Weights of a small self-supervised image encoder: layers 16, width 160.
Rows from expert 1 of block 10, named by matrix and row number. Rows with one number belong to one neuron. Each number is 128 + 24 x the weight over its row's rms, rounded and kept within 0 to 255. All counts start at 0. Numbers have three digits each. After the name is the row's rms in percent of the matrix's.
# gate: expert gate (model.blocks.10.mlp.gate, 4x320x160), inputs 0-159
# up: expert up (model.blocks.10.mlp.up, 4x320x160), inputs 0-159
# down: expert down (model.blocks.10.mlp.down, 4x160x320, transposed), outputs 0-159
gate.88 119:137124152090097122146139092139138129101152105127089170154091087123140148143122104110126124153139190150126150108153102145129149143150140096088137113138121090123153106123148136136102168125102109116110181136152123144133122128152117100113159104143097118127113107116139176135159151072133115079165164088151104095135145100087144124173078124135170144109140151107149130118121168111166122118166127159123117097133110107141166135111131094143123104097120110167143128166164104159127103135137107
up.88 119:135162110142131114116181124132121105110144127170129132087124140137089133157135133134141136129151114100132154150102144105117119117087145133146117150118178155117123106148131090108133165151119117107135107178119106133099141146152179085175116117142120090143128134134151126161130105124117145121093164118083105138116094088105156133157151155111118137145079131169124144141149114143133138112127162144074173085087109106091121149162145132121182151154107141099092129135101178101092095137130100
down.88 118:157150136113135138101136073125118131130137153133094139140071160101103146091104083172118114124161144165114128097109138139172093103112137134144149140130141190145121105163079152103133158143133157091120127140166078113145130114163177127108118134165134112126139144136133151136103110161178135130148086101137102087143159168137147148135148126133117158104130112111135145106135127117115101114091115144149100146133109149133102133102117126165090093121120114151156153099108124189124158124106092
gate.89 084:112142140120114101141119164134160084170074108103143130128161141111132146096134193142123133128108149160132147123101095133137184128144134113114140173132122158132144138133097152102081153116097159122127140086106136143196176114152078139114137103096127130125139138128112139134109114106136125155128158117131125111080149168149150148137149118109168140179142167123108126078102108146107122056128116139131128124127130125125104113132155139115132090105119161152169136100124147096084119123104116
up.89 098:110110114158114120131163130132127143116132160115082147091128098103121143104109122147139138149156070104132113124154129108119178135096117111105120109179106156114150145154151101163133125085142174141139128134138123124093142132120149146068128104151152149130106112097117130180148191142123111106123125105107106099057146115131150152097165133115117076124146119095157149146119162158105129137161135158117117181096136163129108095076126088150120156144117136133140140138151100118124120130144103
down.89 085:104177111145137151157120142115140131183136116077138144116126128133127114143103147108100149152132089137118114130130106153182115157104101114101086137102153116116103112159104137124159076071131107142143108069109133141127129124113126161103153143100107093161132096110146103123141134153157114116157139141103117123089147125149124141108149130065177102147116119144136119160121108165101095119094125120127103120114094150157129140100082155133096090162155166114114150100169113119112106097153144
gate.90 044:090154109132115114134108140123163126161120137146139126126092118140085170100104120087163116158141155103107117135176110114123150104130094159116098097128136132091081101109124096154129176129123138124137116143117101133124124111087133145166133160130110115118142101163127116159145122097127111164117124148161169149124118100128088137135098117094134106153138175123182169118158128105135136112079122148095136151137108126099134090100141150131112182162139129106142131071190139145134145153175139
up.90 054:154133135118170079141114137131101109133103128109104115163155116095169136143109111159124146121138158126131137151114157163105167141121143140125189079103115146085128105170111145176133124096153120161107103121153104127104134133117126087137119125128132133144115124087134074128137119128146165146086092155097127174147175125157133120152125089111135103141160079149161118155160095120131181134147141111165105111145160122127122084128126143134138117126114104139160130153070146116113120105168156
down.90 050:132130133129143109155109172121173117114101151130149161125180132145130127134133072104124125117116165130121135108141131139155101135125117123102174147087146112083095109116095113101112142116192162179144141125131175134134104121137118092126147152124133131077115120099120164121125181154112107103085144162168140143132137149147137129082144080139122141150114111098112149159131120108122069160107098158167117154111157141088116123135121112112148152112157137126132170130154130092109124157106089
gate.91 111:131134147135113125149136103107115126155110145160155123112170214140118125124101141098119167129130133115121116131176081107112118130090119125145169124140148150085109140130151093105102170148133104153132151078119120138119130158155165149098134165087144121087127130160122105144130164098125112131114098117104153158066128112126126144167128099123093121114124110101122108136131170126125136135123088116164076186116124120129143107165168113094116105132129139139115084136113090163152149129150154
up.91 104:114128110111112108126138141165130086163153110146092144152114101144131116154093135168147108112121146148175133143112173146153120108135124160150107110142105118152120149083097150132142126105122108114124130160140135124167144141131124105099095099152099109147085097158133120169165093122164166124115143155189093127179113147112143104132119104132107133158099155164138128096139132140150184134114101135090170150157130112134152175140099093088103128117159106123127099101137129105102112167150093
down.91 116:136162120082118160148185117120165112154150119141118110144115091106145192139160114147128135161071140116139158119164155140143139098173131134124158114119119141129107119153116153155118175130168131142114109122088107108130116140110162106114118150100133110173105158158125137125115105161118102105120098122142132148127108140183094114107107127171149139147134113100150137147093092138158068124160097158125146173134117123067111142124096121124097133116115142099112132152112102155160130120135085
gate.92 117:097130112116186092151156099115114114118132154110140112138103156115109146117130145147127122128128122100121129127120104159161138123108095165139151122140128150100161178088131153094122100095122145131118114119147126090130173108127115112138132162094158126144096135139172075162123121107126132112134128116140079153069151139108128116134126132132160106140108141143160122124152119137106145134163113103135122194162111093117111122181147049158117102103145124093154100154115111155155114106154179
up.92 117:154153149124086169076129167142118105111113124140105141115156166142117110140097094087122131146107168130131107114145152098091123115141117131117113174095131089109098136140146100130122173151110146123149155139130123135181102136179144104151165124121129154128150101145091182121163159126147111095136164140128142121172162151116112079127147117144082148120090108107131147133093128111151132111117129139127103095112129141148138154110135210117109146138102112142114124102111159083132130135092104
down.92 115:124086129157091137147114164150149141093099124108090112113114123145154150145144107112116119139115121112168156177127087105131132101115141157124124152100163110069084135125121082143142139131129129141135094140100157138113128152073130119110117120108164103121140105124102113123149128153192164112162147136116103133128139125154060113152150151162151116141117151158148084100133140162139154124136111170130130100133132111083118108158116121148143109142110168128096135174137133086119177179117136
gate.93 095:180138141091124189176125128146102115116163121155099162127146103156111152138096129142079136152122121115111120097115124108135120163121126154115146125131155160104123121142123133142096112119135127141126130164142085145137070119134087160117122155152135140103148160137132138127121116156132136119112135126147138097097117161158121140125179134134163129134141113095152113142166137123142161086095122129151140088117073168099110130170168085136124147157130123109094193106091174103120100093157133
up.93 091:120163145125085124092144153138106143129161120131135169114139129139098155141125153122109115158124131112087107097109110130106150156107150131084133150164143141117123049143089131158090166128158118111069127113101129117146120129116107188103161141137130129149164097108142135172133165120149120109138105162169102094122097152116101141111140180112170117158131116153136137102126134103119142093133121121119149110136155125138171101172161176099092120148123101114120151125117145095133111155096116
down.93 094:126136140110118120146131113125149121171108098123112133107128150103106127079097111131182143112129123178107090159150096128123103117096132115112123138153150103162126065091159139142152174128110132123148127151137167100131156111104147106139111129150156106136133122178083100161108094092116131136125138110142146131099102145157142125147139088113110125133135135102150111108114118113194101120133122119156086160144130127150165125142135131118119172109071199085100120168116130112094123128094107
gate.94 046:159125100149118135120102163133151144156130130162130126133136086120145117135115071117117077123135173112106131146100059151158105145118114146132136115160128132137138110147126107120149128112126171140152133085087122156151165165107135086189116099136101130153115142132106175139138119136145132146119140097106152140093060126177168109136130126140133110114118122115116126142133116086120164109101148114142115137120143159148130130148169117130142166181122136114142068110113118064112119098109156
up.94 046:113137136129125147154171142157112139115147147142097092099117152146128116128151120142142149121123113125130128140145137141127153144141127141114133132125135106145115128072134119110135116127147178136146147124183137098121110154164105126095073121081114121102127129134146082121117125140140127091128089113155088154141148107104110134104096166169162158113152063092141148164079132143095111182176132153132160170107110084124128113114106124139188159122113140123106149169114153177118140133085105
down.94 043:125092107127131112156143191106147126102145111084170150147164109111120144144110118132137125170103120125150155120122096100077117124144092147138107115146160101122104136088107153168121109123163144113147153127086128172133161162068111148112087158101113150133089102124118131084179102137104130146141101123095096095132139143143096091127138158108097160128132102123148086169152128172091140128137138118127091144123119116113115122121086161132120133120139119092129141147136115155157142133086155
gate.95 107:140142146137139157106117169134164136119099134122132108108140086139105134137096129099111099131122144110106139116163116147080126102117089155155140085134141143111115181144103146095106154146144140121125122105114144125167142159108125130103120131151138143160118141142087140137125141074099100110139123128135122148137121165127119112132158138088144167142145081125113163145191146156128106117089105121143105095151163093062164123158161124170095077140179125149116136134104182153116129138132165
up.95 094:158155112096106131167123083120127129121104112113139151138129170121150155111164153125134167153124120131126128140108125089115117121136125110100153155133087128129119053121138127129124134101142130127112154114151086144107132116149149124166135118131114111111142124108153146151157097170111137169118102102131112132145106142120152112124135110150148127104165155121114093126102145085111151127168197116087156141138097118167122150141082156087198159130073130134111131127150071082125161116161130
down.95 106:181113127162121117165148127119108098073127159143104164108149149143137106110181090103133143140108144182135154113093140123164117130132161113129106126123134098097169159138168146172096135128124109122144124125137105128120120143155141150098164089076172118129140154113141152128138110107087095098121142077069099139131151167129142136168178157145099088100129092128152120152127121121122119135145152130163119100132112137063154139098133131134144125133091124120110139139107123112130111143126147
gate.96 058:112142148119119096124129131117132131142101130186099160172124085157107131145178134083114131082160136123164119119147108151163134136131128161150132130116147137100109079121143123102151090162144105098121105089150155107125092117096123119175138153121174153119131119113092118139152198153130116162125119087100145140111114175149134144110136132102152120120160136104164111127144093099118193125148163111101116131101161148135073101145093149130128120114129153134140129142126115120119155168115105
up.96 062:135125089109114127122119159104123124103098106122114128126128108122116169137145170081138161151091137123166101146122125141153113104150109133127163074095123159111102113128204115089129169159151115140094135152139117108091149141132129107139077126129120144128121130150136118122147134110151143146199129103088125159109120124081142152158121183141130110129123149172107120145180123118142171131163158065121113144138144140122084146116099144136152137136129128135085109128147139105131132158171096
down.96 062:085111122186147133119140163108141106127113160163169102105119109160097089155094134160124132097161113114123146104129130133128092136075101109148191119155126135136135127093147145183116156148108126195131124127165137145159096096148129133092147164135132115121155114132165097139122101105173132114154111087158143151113159089100132149172144159116148087129144154128114128091150130125107117133137127185113125109129140138119144123139166133126154134109156121083102113106120156097112130115131120
gate.97 087:146080098153140148104116119143115124098113128149101129108177135157116128126112144106082142147158127162080110138097073140164099133102102144117132155148090111116130055146158126130134108123075120119105138110124133145116132081159146115148141135139153117108115133087143126141093180121138147115103137162133099106134126148138153143156142113124112096171123157100127138126164129159174125137147167109116132152108180135110137130141168119152160132125177134156142101102115155112118133109098063
up.97 085:081125108147133181118146140128135126081106131139114125141148134132080138142147149157105125098140106143128082118155072124108089118084154147150117145136134128137134117120157106135102099133106110136082137139122147119110119138153175121110147128137147114122108124127127155154101142100142153071110177143147130129162124121132181109191118073114152141131153126081081108121147150176129124126127151124123166148111145176148099122131141119108135134112166123138105102142162134106195133129091087
down.97 095:144111144136160149124122112094165122138095154148137127128142166145131129096108111120132159150143152125115089140161078146123116122138169148153162183165110109134092107103080122128122123154159134133071162113165136145150149123148134138107120122100107129129121147131144112165136132142134125115155142162180154192139144141163139139137155112114160092102168126155132096119156104137165131116095090103072154153145121074157160107146121137137095136115094122143148146138070109121123136091110135
gate.98 104:101090112097089151114102111137135120126148149154102112151105104135106152137114162108103131133137073126139117145114126151143144163152117119145126116142108123101121132103120121169118115189105181131117149103145162174112105109209103110111099152123160093109171130145187136119107132117134112110135143131094059143133130084118167133149171124129125155121121093144108135115097114133103139141122143111118084166133141123099126096117121120142096160158134096102122163170104142132136113156162134
up.98 111:085134169134143150120159133083107095107132118139077157137103178110130120144103121154144149108097142109120105130081148140173115078133115203108165119105136127123154136152120136126132115096110148113125080145126125125081124103098112099163118141108146116155163120168134135118102120126108130114166134121133119141107105171115155148128179123150145113100107145108155122134156139122154143112116191117135101109136138160149133159146153114142150085062137122127145135102082092138135109151114116
down.98 114:100116132115147101173179137141111101136170165146133149125106109122111110142140153109131127090155166154094184115127131147136146151170157123153116138113155167140165148122129113099134151148143111149124097137148158140111160133133119091132143105067113125115140115114083134120115137115131111113080079113105127176106118073131090145156155135094144134129138172158111117134136142193139148144126160117116128156113108118141138134129127110152130163097134050088156135128144102120148130098105129
gate.99 063:133130123126123081076142147148128137142116143116160154122132151152138111109184119098151095111120188125106122111144186127154112134088108139139116162161137159149113110144092111125130116118173148129161121138163144149113141167125116137158061114096141122094162133176113128143127123165116135116168164124123119145143107120112091087144154154128092127150139099184128095175114126121127148115126089127126132138106098101130150123119169150083115126128105119102148133177125125092159091152101115
up.99 057:103130142118146118179136101123132086123123160150111084128115097118144170167096114154190126156131087122159162100110121121140142172127147098139122133149081109146099131141145173118139159131110147145103130100128155111132110127139114090124118153155082121140103132147097194128129127113090172111109113112168164131098119101116134135121158095103173151125121134094124137099093153140148100146113132116173150078109137169114105094164141103112138118157110157164090122138128119125119156138134122
down.99 060:119134154116146192165114135099090120115147120060122184124136167105128078133116139126107127106113076147142143114150172161121127121127140147113142147130136094121157128162151098130139132125168150099151100120153117096091152169119149151136145171154140131103102141158126127121182115149114125111131145118129134132167134128160122105117099102159103129097148129142113128123143150102107120102090126172154078139156185132105124119103130164111131144146123119103147127119110159162083131186137122
gate.100 105:132142121111101147131166142118151161137128131101117142146107109121153153118090096174114116121117109130127129155126132164126115152085116143116135121062120089092153163103140141161125139133166138092126149075147084120138151114093143094150119110113164141108173123099145075079145158100116144086123094067154123159148110154117138117107157148143132095133150170172155107186123120151132117092151139137140149150148100147111122125105111118129110097165127117142140139105148176124141138152121127
up.100 101:145122129154130081054140150099131142161107168080133151098132117100124151139092120142111093160125101121135108122105097083132119125133137118117128131124136134155122083138090140146117163137177119111119144093066144118117126128128098090116103138122061166167150121134133126114106120137115174106131118120126135148188104152167138155121096130115144106116103120094176098164094151154129139145128106164118140139126116165146167116148118113116093132172142173140098129135123151099149134125118117
down.100 104:090128126098124079149121155125126110155083119111144179128119144121120092101115138168105094118100133114083109142143142132154129096105123135153177150145084117188099159109137127133146090103087149152136093127100136138156098092085099106113126156158161121138123147129118123147105176133107130105107109077083101107156095102158133149111128123141104140133139148091139126142124148131102106150123111105128122138112099146168101102152126135179098125122132141127164150096139121079105081132143128