A small self-supervised image encoder, trained from scratch: layers 16.
Rows from expert 3 of block 7, named by matrix and row number. Rows with one number belong to one neuron. Each number is 50 + 15 x the weight over its row's rms, rounded and kept within 0 to 99. All counts start at 0. After the name is the row's rms in percent of the matrix's.
# gate: expert gate (model.blocks.7.mlp.gate, 4x320x160), inputs 0-159
# up: expert up (model.blocks.7.mlp.up, 4x320x160), inputs 0-159
# down: expert down (model.blocks.7.mlp.down, 4x160x320, transposed), outputs 0-159
gate.295 064:42 45 57 64 57 51 55 50 66 53 48 76 40 66 65 38 47 50 51 57 40 58 48 42 59 69 40 47 65 54 52 13 59 60 52 74 74 34 20 49 51 56 60 75 64 45 83 20 50 32 28 51 35 49 54 36 33 58 26 50 47 25 46 40 23 71 49 45 50 37 58 35 74 37 36 33 59 46 44 37 65 37 45 31 42 55 28 43 34 48 47 54 82 17 71 72 51 79 54 68 37 72 34 75 83 34 26 53 63 50 61 36 80 62 31 71 58 57 49 52 62 52 70 36 38 60 56 45 27 35 47 75 51 86 24 44 48 71 33 43 46 48 67 50 44 53 42 41 63 72 29 56 29 37 50 47 70 53 61 45
gate.296 116:37 61 31 76 54 34 68 44 58 48 35 63 59 72 49 55 39 46 67 61 42 50 78 59 67 64 64 73 46 32 35 55 28 28 65 49 56 52 70 63 31 34 23 47 54 51 61 57 63 66 30 56 57 75 39 57 50 36 59 47 54 19 44 35 67 64 49 52 69 51 49 40 35 51 42 65 16 64 68 60 39 86 34 30 49 24 65 54 40 19 41 54 38 55 66 54 17 59 46 52 76 54 47 51 59 35 40 40 50 37 48 41 43 40 76 46 33 58 23 30 50 24 49 58 30 50 60 49 72 54 37 42 57 58 48 46 46 54 51 62 43 41 48 70 82 38 23 28 35 54 38 67 18 86 83 46 47 53 59 82
gate.297 062:48 60 68 11 62 47 68 74 37 81 48 47 52 26 47 26 66 48 24 62 53 75 65 25 48 38 39 35 46 28 69 45 41 36 49 48 40 11 57 43 46 37 51 37 42 58 39 35 31 60 42 42 75 47 59 59 45 48 39 63 53 41 48 36 84 73 72 39 47 64 67 23 07 39 09 34 47 41 53 43 39 70 73 50 47 56 48 52 47 65 33 56 57 52 48 62 57 74 57 80 22 39 45 46 52 35 31 46 46 39 38 46 27 52 37 21 38 68 24 62 65 27 67 65 38 47 45 61 48 41 33 40 57 35 57 59 42 44 63 70 57 68 53 49 70 57 60 49 53 62 19 54 37 50 31 34 59 45 56 48
gate.298 097:43 39 49 39 37 63 37 70 41 26 64 52 39 56 50 29 65 68 33 61 47 60 43 58 54 49 33 37 41 59 75 25 54 51 71 58 62 52 34 59 54 21 45 57 46 71 52 38 56 66 60 48 44 47 52 63 72 75 65 88 38 72 48 58 53 61 67 45 57 66 39 37 43 44 43 55 27 61 19 71 64 67 36 45 75 54 36 49 27 34 56 53 29 65 63 23 57 55 68 86 39 52 64 38 66 49 51 42 41 63 48 30 18 35 73 46 50 52 58 41 41 41 55 03 52 58 61 37 55 25 67 39 70 41 45 35 43 59 76 15 33 79 46 61 55 41 55 42 63 34 52 43 05 32 59 48 45 54 60 30
gate.299 109:56 47 95 71 46 28 57 41 50 47 64 41 36 56 43 53 34 42 60 59 50 38 38 52 59 47 54 63 35 31 37 55 49 63 81 45 48 45 52 70 43 39 56 45 51 55 46 44 68 79 48 43 45 40 68 54 48 75 47 48 69 62 58 50 47 76 72 36 49 44 48 66 52 45 41 60 56 72 63 55 47 35 16 49 55 57 39 44 59 34 43 38 48 51 57 49 73 40 42 64 44 22 58 19 55 27 35 53 65 31 72 44 71 52 67 33 15 37 77 27 56 16 96 29 48 51 35 72 63 24 64 59 45 27 32 57 34 47 62 52 41 51 53 35 63 59 54 44 77 18 40 47 48 93 68 53 22 53 56 45
gate.300 133:43 37 49 27 61 49 64 40 66 40 60 45 51 32 41 75 52 33 61 61 64 85 42 54 46 53 45 53 39 19 48 48 40 45 38 52 38 42 67 71 22 27 65 52 35 22 48 51 50 63 38 39 00 50 64 45 89 39 72 39 54 53 24 37 34 60 22 43 47 50 50 58 61 46 44 64 58 69 62 68 50 82 57 46 66 33 73 65 49 67 46 35 58 46 56 35 42 37 57 42 51 62 38 45 50 55 47 49 35 61 64 66 65 43 51 35 70 80 65 54 64 54 54 45 70 46 22 50 08 58 41 38 36 66 64 48 27 41 59 55 43 45 54 35 51 56 92 44 25 35 48 39 85 36 68 60 47 42 45 22
gate.301 041:30 20 50 21 46 71 64 40 51 50 29 55 63 69 57 41 38 41 33 31 61 12 91 56 33 65 46 32 36 36 44 63 61 61 43 46 49 70 52 52 52 39 46 41 75 62 69 62 71 31 37 62 46 41 50 58 46 63 57 53 65 27 44 62 45 64 53 68 64 77 51 64 56 50 53 59 54 58 61 50 67 32 41 59 52 32 30 58 29 59 34 45 39 22 58 49 46 41 52 24 67 53 53 83 59 37 41 63 39 39 45 78 57 44 28 64 64 45 55 90 63 18 57 69 75 56 53 53 20 47 61 47 46 55 62 54 23 47 69 49 58 59 44 58 57 65 25 43 01 58 65 45 46 27 59 49 75 47 58 33
up.295 056:41 45 48 47 63 36 35 45 53 58 49 57 35 79 59 27 64 49 78 57 52 66 37 37 60 55 37 45 38 80 56 25 50 34 51 46 71 45 42 52 66 32 72 67 35 51 61 45 61 10 51 82 47 37 54 43 52 46 55 47 69 40 41 40 45 48 56 45 45 35 53 47 49 38 42 25 45 17 38 69 39 47 57 65 71 75 58 56 61 77 49 28 51 23 91 59 53 62 36 50 43 41 12 46 68 20 37 46 61 45 64 48 65 48 37 58 52 57 70 33 57 68 68 65 53 75 51 44 43 15 63 18 54 48 30 43 57 59 36 61 57 37 35 39 84 42 41 22 51 55 42 55 60 28 65 44 88 39 51 29
up.296 125:55 61 48 47 58 36 67 64 48 51 39 50 53 53 51 69 33 31 65 44 58 56 58 53 71 78 41 54 65 40 36 48 32 46 69 27 50 43 49 46 45 42 46 48 51 49 89 74 54 62 00 53 55 32 44 88 08 32 49 50 41 50 45 59 63 43 44 55 78 46 59 39 38 67 32 45 53 33 80 54 42 90 40 34 72 60 58 70 57 50 50 23 45 42 61 56 26 17 51 70 73 40 31 54 49 37 47 23 46 68 50 60 51 36 42 59 56 49 47 23 51 36 32 64 37 55 22 42 47 51 68 53 32 53 48 70 40 43 63 45 37 60 51 73 62 54 45 46 48 39 46 76 29 75 70 51 38 46 87 63
up.297 057:45 60 53 24 53 24 74 44 22 34 62 35 46 36 43 54 65 65 30 65 25 46 60 46 53 33 52 67 67 42 53 43 41 35 51 64 52 27 52 57 53 42 53 33 37 57 69 44 45 48 67 55 63 48 19 38 61 56 58 62 39 63 48 46 60 91 46 20 62 45 45 31 33 66 25 35 63 17 75 58 56 62 69 87 50 62 52 49 55 53 66 50 40 14 33 94 58 47 60 93 40 48 55 49 37 37 68 34 31 43 60 48 37 72 44 52 42 40 36 54 46 27 63 43 58 52 53 57 51 25 30 51 45 79 33 52 50 57 67 74 48 56 30 54 30 49 71 58 23 49 29 37 43 36 46 67 54 24 51 56
up.298 076:53 49 81 59 85 73 36 27 60 66 39 27 41 41 43 77 41 48 48 41 49 48 55 61 53 44 40 55 38 54 39 56 45 32 49 69 63 45 74 32 75 34 62 61 58 20 33 57 18 58 66 47 38 48 21 57 65 58 40 31 59 37 55 36 62 63 37 60 37 25 50 36 65 46 61 64 27 59 77 33 40 43 62 60 58 56 59 66 35 47 34 70 51 47 42 39 68 68 62 41 80 50 52 53 58 71 67 30 21 42 67 49 47 35 49 15 74 55 59 60 33 63 41 76 69 25 27 23 24 72 42 35 47 61 24 54 78 43 58 43 60 63 70 43 53 37 63 62 43 63 36 41 49 38 70 44 47 49 45 77
up.299 111:52 50 83 70 26 25 47 37 53 57 55 52 42 80 41 62 21 29 47 48 40 28 44 46 79 44 46 76 39 36 44 67 68 68 72 41 48 25 65 65 28 51 59 57 43 63 45 55 53 80 43 39 40 60 72 68 50 71 48 55 58 53 62 51 45 68 64 35 29 30 54 53 55 44 37 66 53 71 54 57 46 42 30 57 61 94 40 43 44 51 51 43 60 43 45 55 73 43 29 48 61 39 38 30 68 34 52 51 76 39 57 57 69 27 78 31 27 28 67 33 66 36 83 26 29 41 50 66 73 30 52 55 38 47 27 51 46 34 49 50 50 54 68 46 58 61 50 54 68 22 40 69 47 85 80 45 48 41 50 47
up.300 116:60 54 37 29 29 63 11 71 52 54 53 59 44 58 67 28 64 72 62 44 50 27 61 49 40 65 48 49 60 69 40 41 52 67 44 58 37 56 57 33 69 52 36 47 78 74 45 53 58 25 53 56 99 53 47 73 22 49 31 73 45 34 73 36 48 27 49 56 53 63 42 34 72 78 43 34 33 54 52 44 44 27 34 58 30 71 56 29 65 51 70 47 34 49 69 48 60 65 60 61 70 36 71 46 60 31 46 31 59 52 22 47 60 72 55 67 53 09 45 71 44 60 28 57 26 64 55 37 68 40 63 48 45 46 34 54 49 66 50 29 57 47 45 53 53 53 40 53 50 46 49 55 27 74 34 52 64 69 66 58
up.301 048:56 46 62 23 71 47 55 58 37 33 42 45 60 76 94 54 45 56 19 60 69 54 48 44 41 55 61 57 48 47 28 36 66 63 47 71 50 63 66 41 20 59 32 18 46 18 52 65 64 48 53 51 59 24 10 55 47 36 86 54 43 20 19 45 55 59 48 57 56 59 32 40 20 58 20 60 52 73 48 32 47 25 68 42 52 69 60 44 42 35 39 38 34 49 80 37 42 33 47 46 45 44 72 45 76 39 49 46 29 76 65 42 40 42 42 71 55 47 48 49 19 53 53 53 39 49 57 58 29 55 43 52 59 69 63 58 63 26 71 42 37 46 44 66 55 76 64 53 52 63 48 62 41 54 58 52 84 47 63 33
down.295 059:37 47 43 51 24 49 77 37 58 61 62 88 44 45 55 60 76 22 83 81 79 24 58 44 63 58 42 37 30 37 70 70 64 50 67 82 53 37 32 32 34 35 30 35 39 47 46 44 64 42 58 52 26 60 30 39 41 48 78 47 22 29 37 67 28 59 58 55 62 72 36 52 46 34 66 54 49 49 65 58 26 53 82 62 35 44 65 76 56 42 47 35 58 50 33 44 55 24 36 34 64 56 59 37 45 43 85 58 31 32 53 31 49 74 70 59 39 19 54 33 45 49 75 33 58 27 42 45 29 50 26 52 48 28 59 32 46 51 44 65 56 28 55 60 53 36 53 46 47 49 60 35 49 51 53 55 57 44 46 51
down.296 137:58 63 42 42 48 67 36 36 57 18 48 36 67 55 50 60 56 52 68 61 54 48 27 40 51 67 38 33 42 70 69 49 54 51 57 51 26 62 67 33 57 32 63 62 50 60 60 70 53 23 67 60 46 64 41 65 35 67 55 39 48 31 30 49 54 41 50 44 40 56 31 56 51 47 43 60 47 30 08 49 53 40 37 48 38 35 39 52 59 33 51 41 40 76 70 59 71 64 48 29 65 33 61 36 31 30 59 69 44 40 26 61 37 33 47 54 45 42 55 65 36 63 49 56 39 54 47 16 55 36 20 50 54 96 46 35 52 62 87 35 40 53 49 51 43 43 24 87 71 29 28 41 33 73 30 45 04 55 52 22
down.297 062:46 49 54 48 54 44 45 45 38 64 28 38 49 43 71 34 82 50 45 59 61 55 50 64 57 75 48 34 56 43 45 15 50 23 38 52 73 64 50 59 78 58 56 50 21 74 48 43 27 71 47 42 65 59 56 31 42 71 43 50 60 64 58 42 48 44 18 68 50 53 34 76 31 46 57 65 50 63 66 52 28 43 34 68 60 61 62 77 33 58 61 27 72 58 56 61 61 40 22 68 53 65 58 72 55 05 40 54 30 44 51 36 69 53 37 54 57 29 65 36 37 49 54 24 40 62 32 61 60 51 27 63 38 57 45 50 62 43 59 24 49 37 41 56 40 27 51 37 43 98 45 13 64 43 34 50 42 24 49 40
down.298 094:60 20 51 75 42 28 33 81 62 63 52 43 48 52 53 37 53 56 86 59 60 51 65 66 61 52 56 41 39 59 62 35 61 63 41 77 61 51 73 75 39 33 57 23 54 66 54 50 45 77 56 68 49 73 00 51 51 28 60 54 56 34 43 49 75 36 38 62 46 34 67 49 81 50 62 61 43 41 07 46 44 56 72 53 61 61 46 69 28 43 35 41 33 54 36 32 46 77 43 35 67 28 36 39 56 59 51 66 50 73 18 39 35 63 54 59 50 33 34 71 30 49 47 45 78 51 71 15 45 60 50 40 59 35 69 49 48 66 61 59 42 34 26 48 50 63 52 45 51 34 39 55 50 71 35 40 56 48 47 53
down.299 118:41 27 58 62 52 71 48 75 50 38 51 47 49 49 56 48 59 43 52 77 43 17 78 31 54 58 36 54 75 59 47 44 54 60 47 54 46 51 61 45 70 42 68 33 24 65 37 66 67 65 52 47 12 56 52 46 55 68 47 33 60 51 45 39 68 15 57 49 58 58 41 56 53 50 78 46 47 90 49 47 54 59 50 59 46 66 72 71 83 66 57 65 16 38 69 52 54 54 61 22 31 59 64 24 51 58 51 37 33 48 33 77 35 68 55 39 63 86 42 33 27 52 49 42 40 72 59 20 53 44 48 28 39 56 08 35 80 48 53 45 72 41 40 45 62 55 58 67 51 35 41 45 71 63 67 54 53 41 31 56
down.300 117:47 54 73 99 36 42 38 30 62 49 50 58 39 17 55 56 22 38 57 38 45 35 55 42 46 47 26 53 69 56 47 27 69 54 53 47 68 54 23 57 66 51 59 49 47 62 46 67 41 62 39 53 86 42 49 46 59 50 50 42 54 27 61 66 46 68 54 47 56 85 47 07 61 47 78 67 36 67 67 65 20 65 34 75 45 23 63 79 45 63 51 33 50 29 41 54 58 51 42 38 44 43 69 55 72 55 59 68 35 46 42 38 39 38 66 48 40 52 64 41 54 36 60 42 56 37 49 67 49 30 52 29 48 24 37 51 31 40 78 60 39 62 30 61 52 42 44 34 51 23 46 31 68 31 67 80 48 60 18 57
down.301 043:56 35 55 44 49 55 11 56 52 35 30 41 47 65 68 46 27 53 75 46 35 65 34 36 41 62 67 47 69 41 66 26 47 68 68 63 62 33 61 64 51 53 61 57 62 37 52 49 76 63 48 60 39 51 56 23 61 49 32 20 51 75 69 47 49 48 19 62 87 53 51 47 66 54 45 72 46 38 31 55 54 59 35 60 30 53 41 22 51 73 38 51 62 53 47 53 33 68 22 60 43 77 30 58 79 40 61 54 41 67 46 58 59 64 50 45 53 67 57 27 38 81 43 43 26 51 44 56 66 36 49 63 59 41 28 33 47 80 55 84 43 41 40 89 36 56 55 31 40 31 40 38 38 69 82 53 47 35 73 60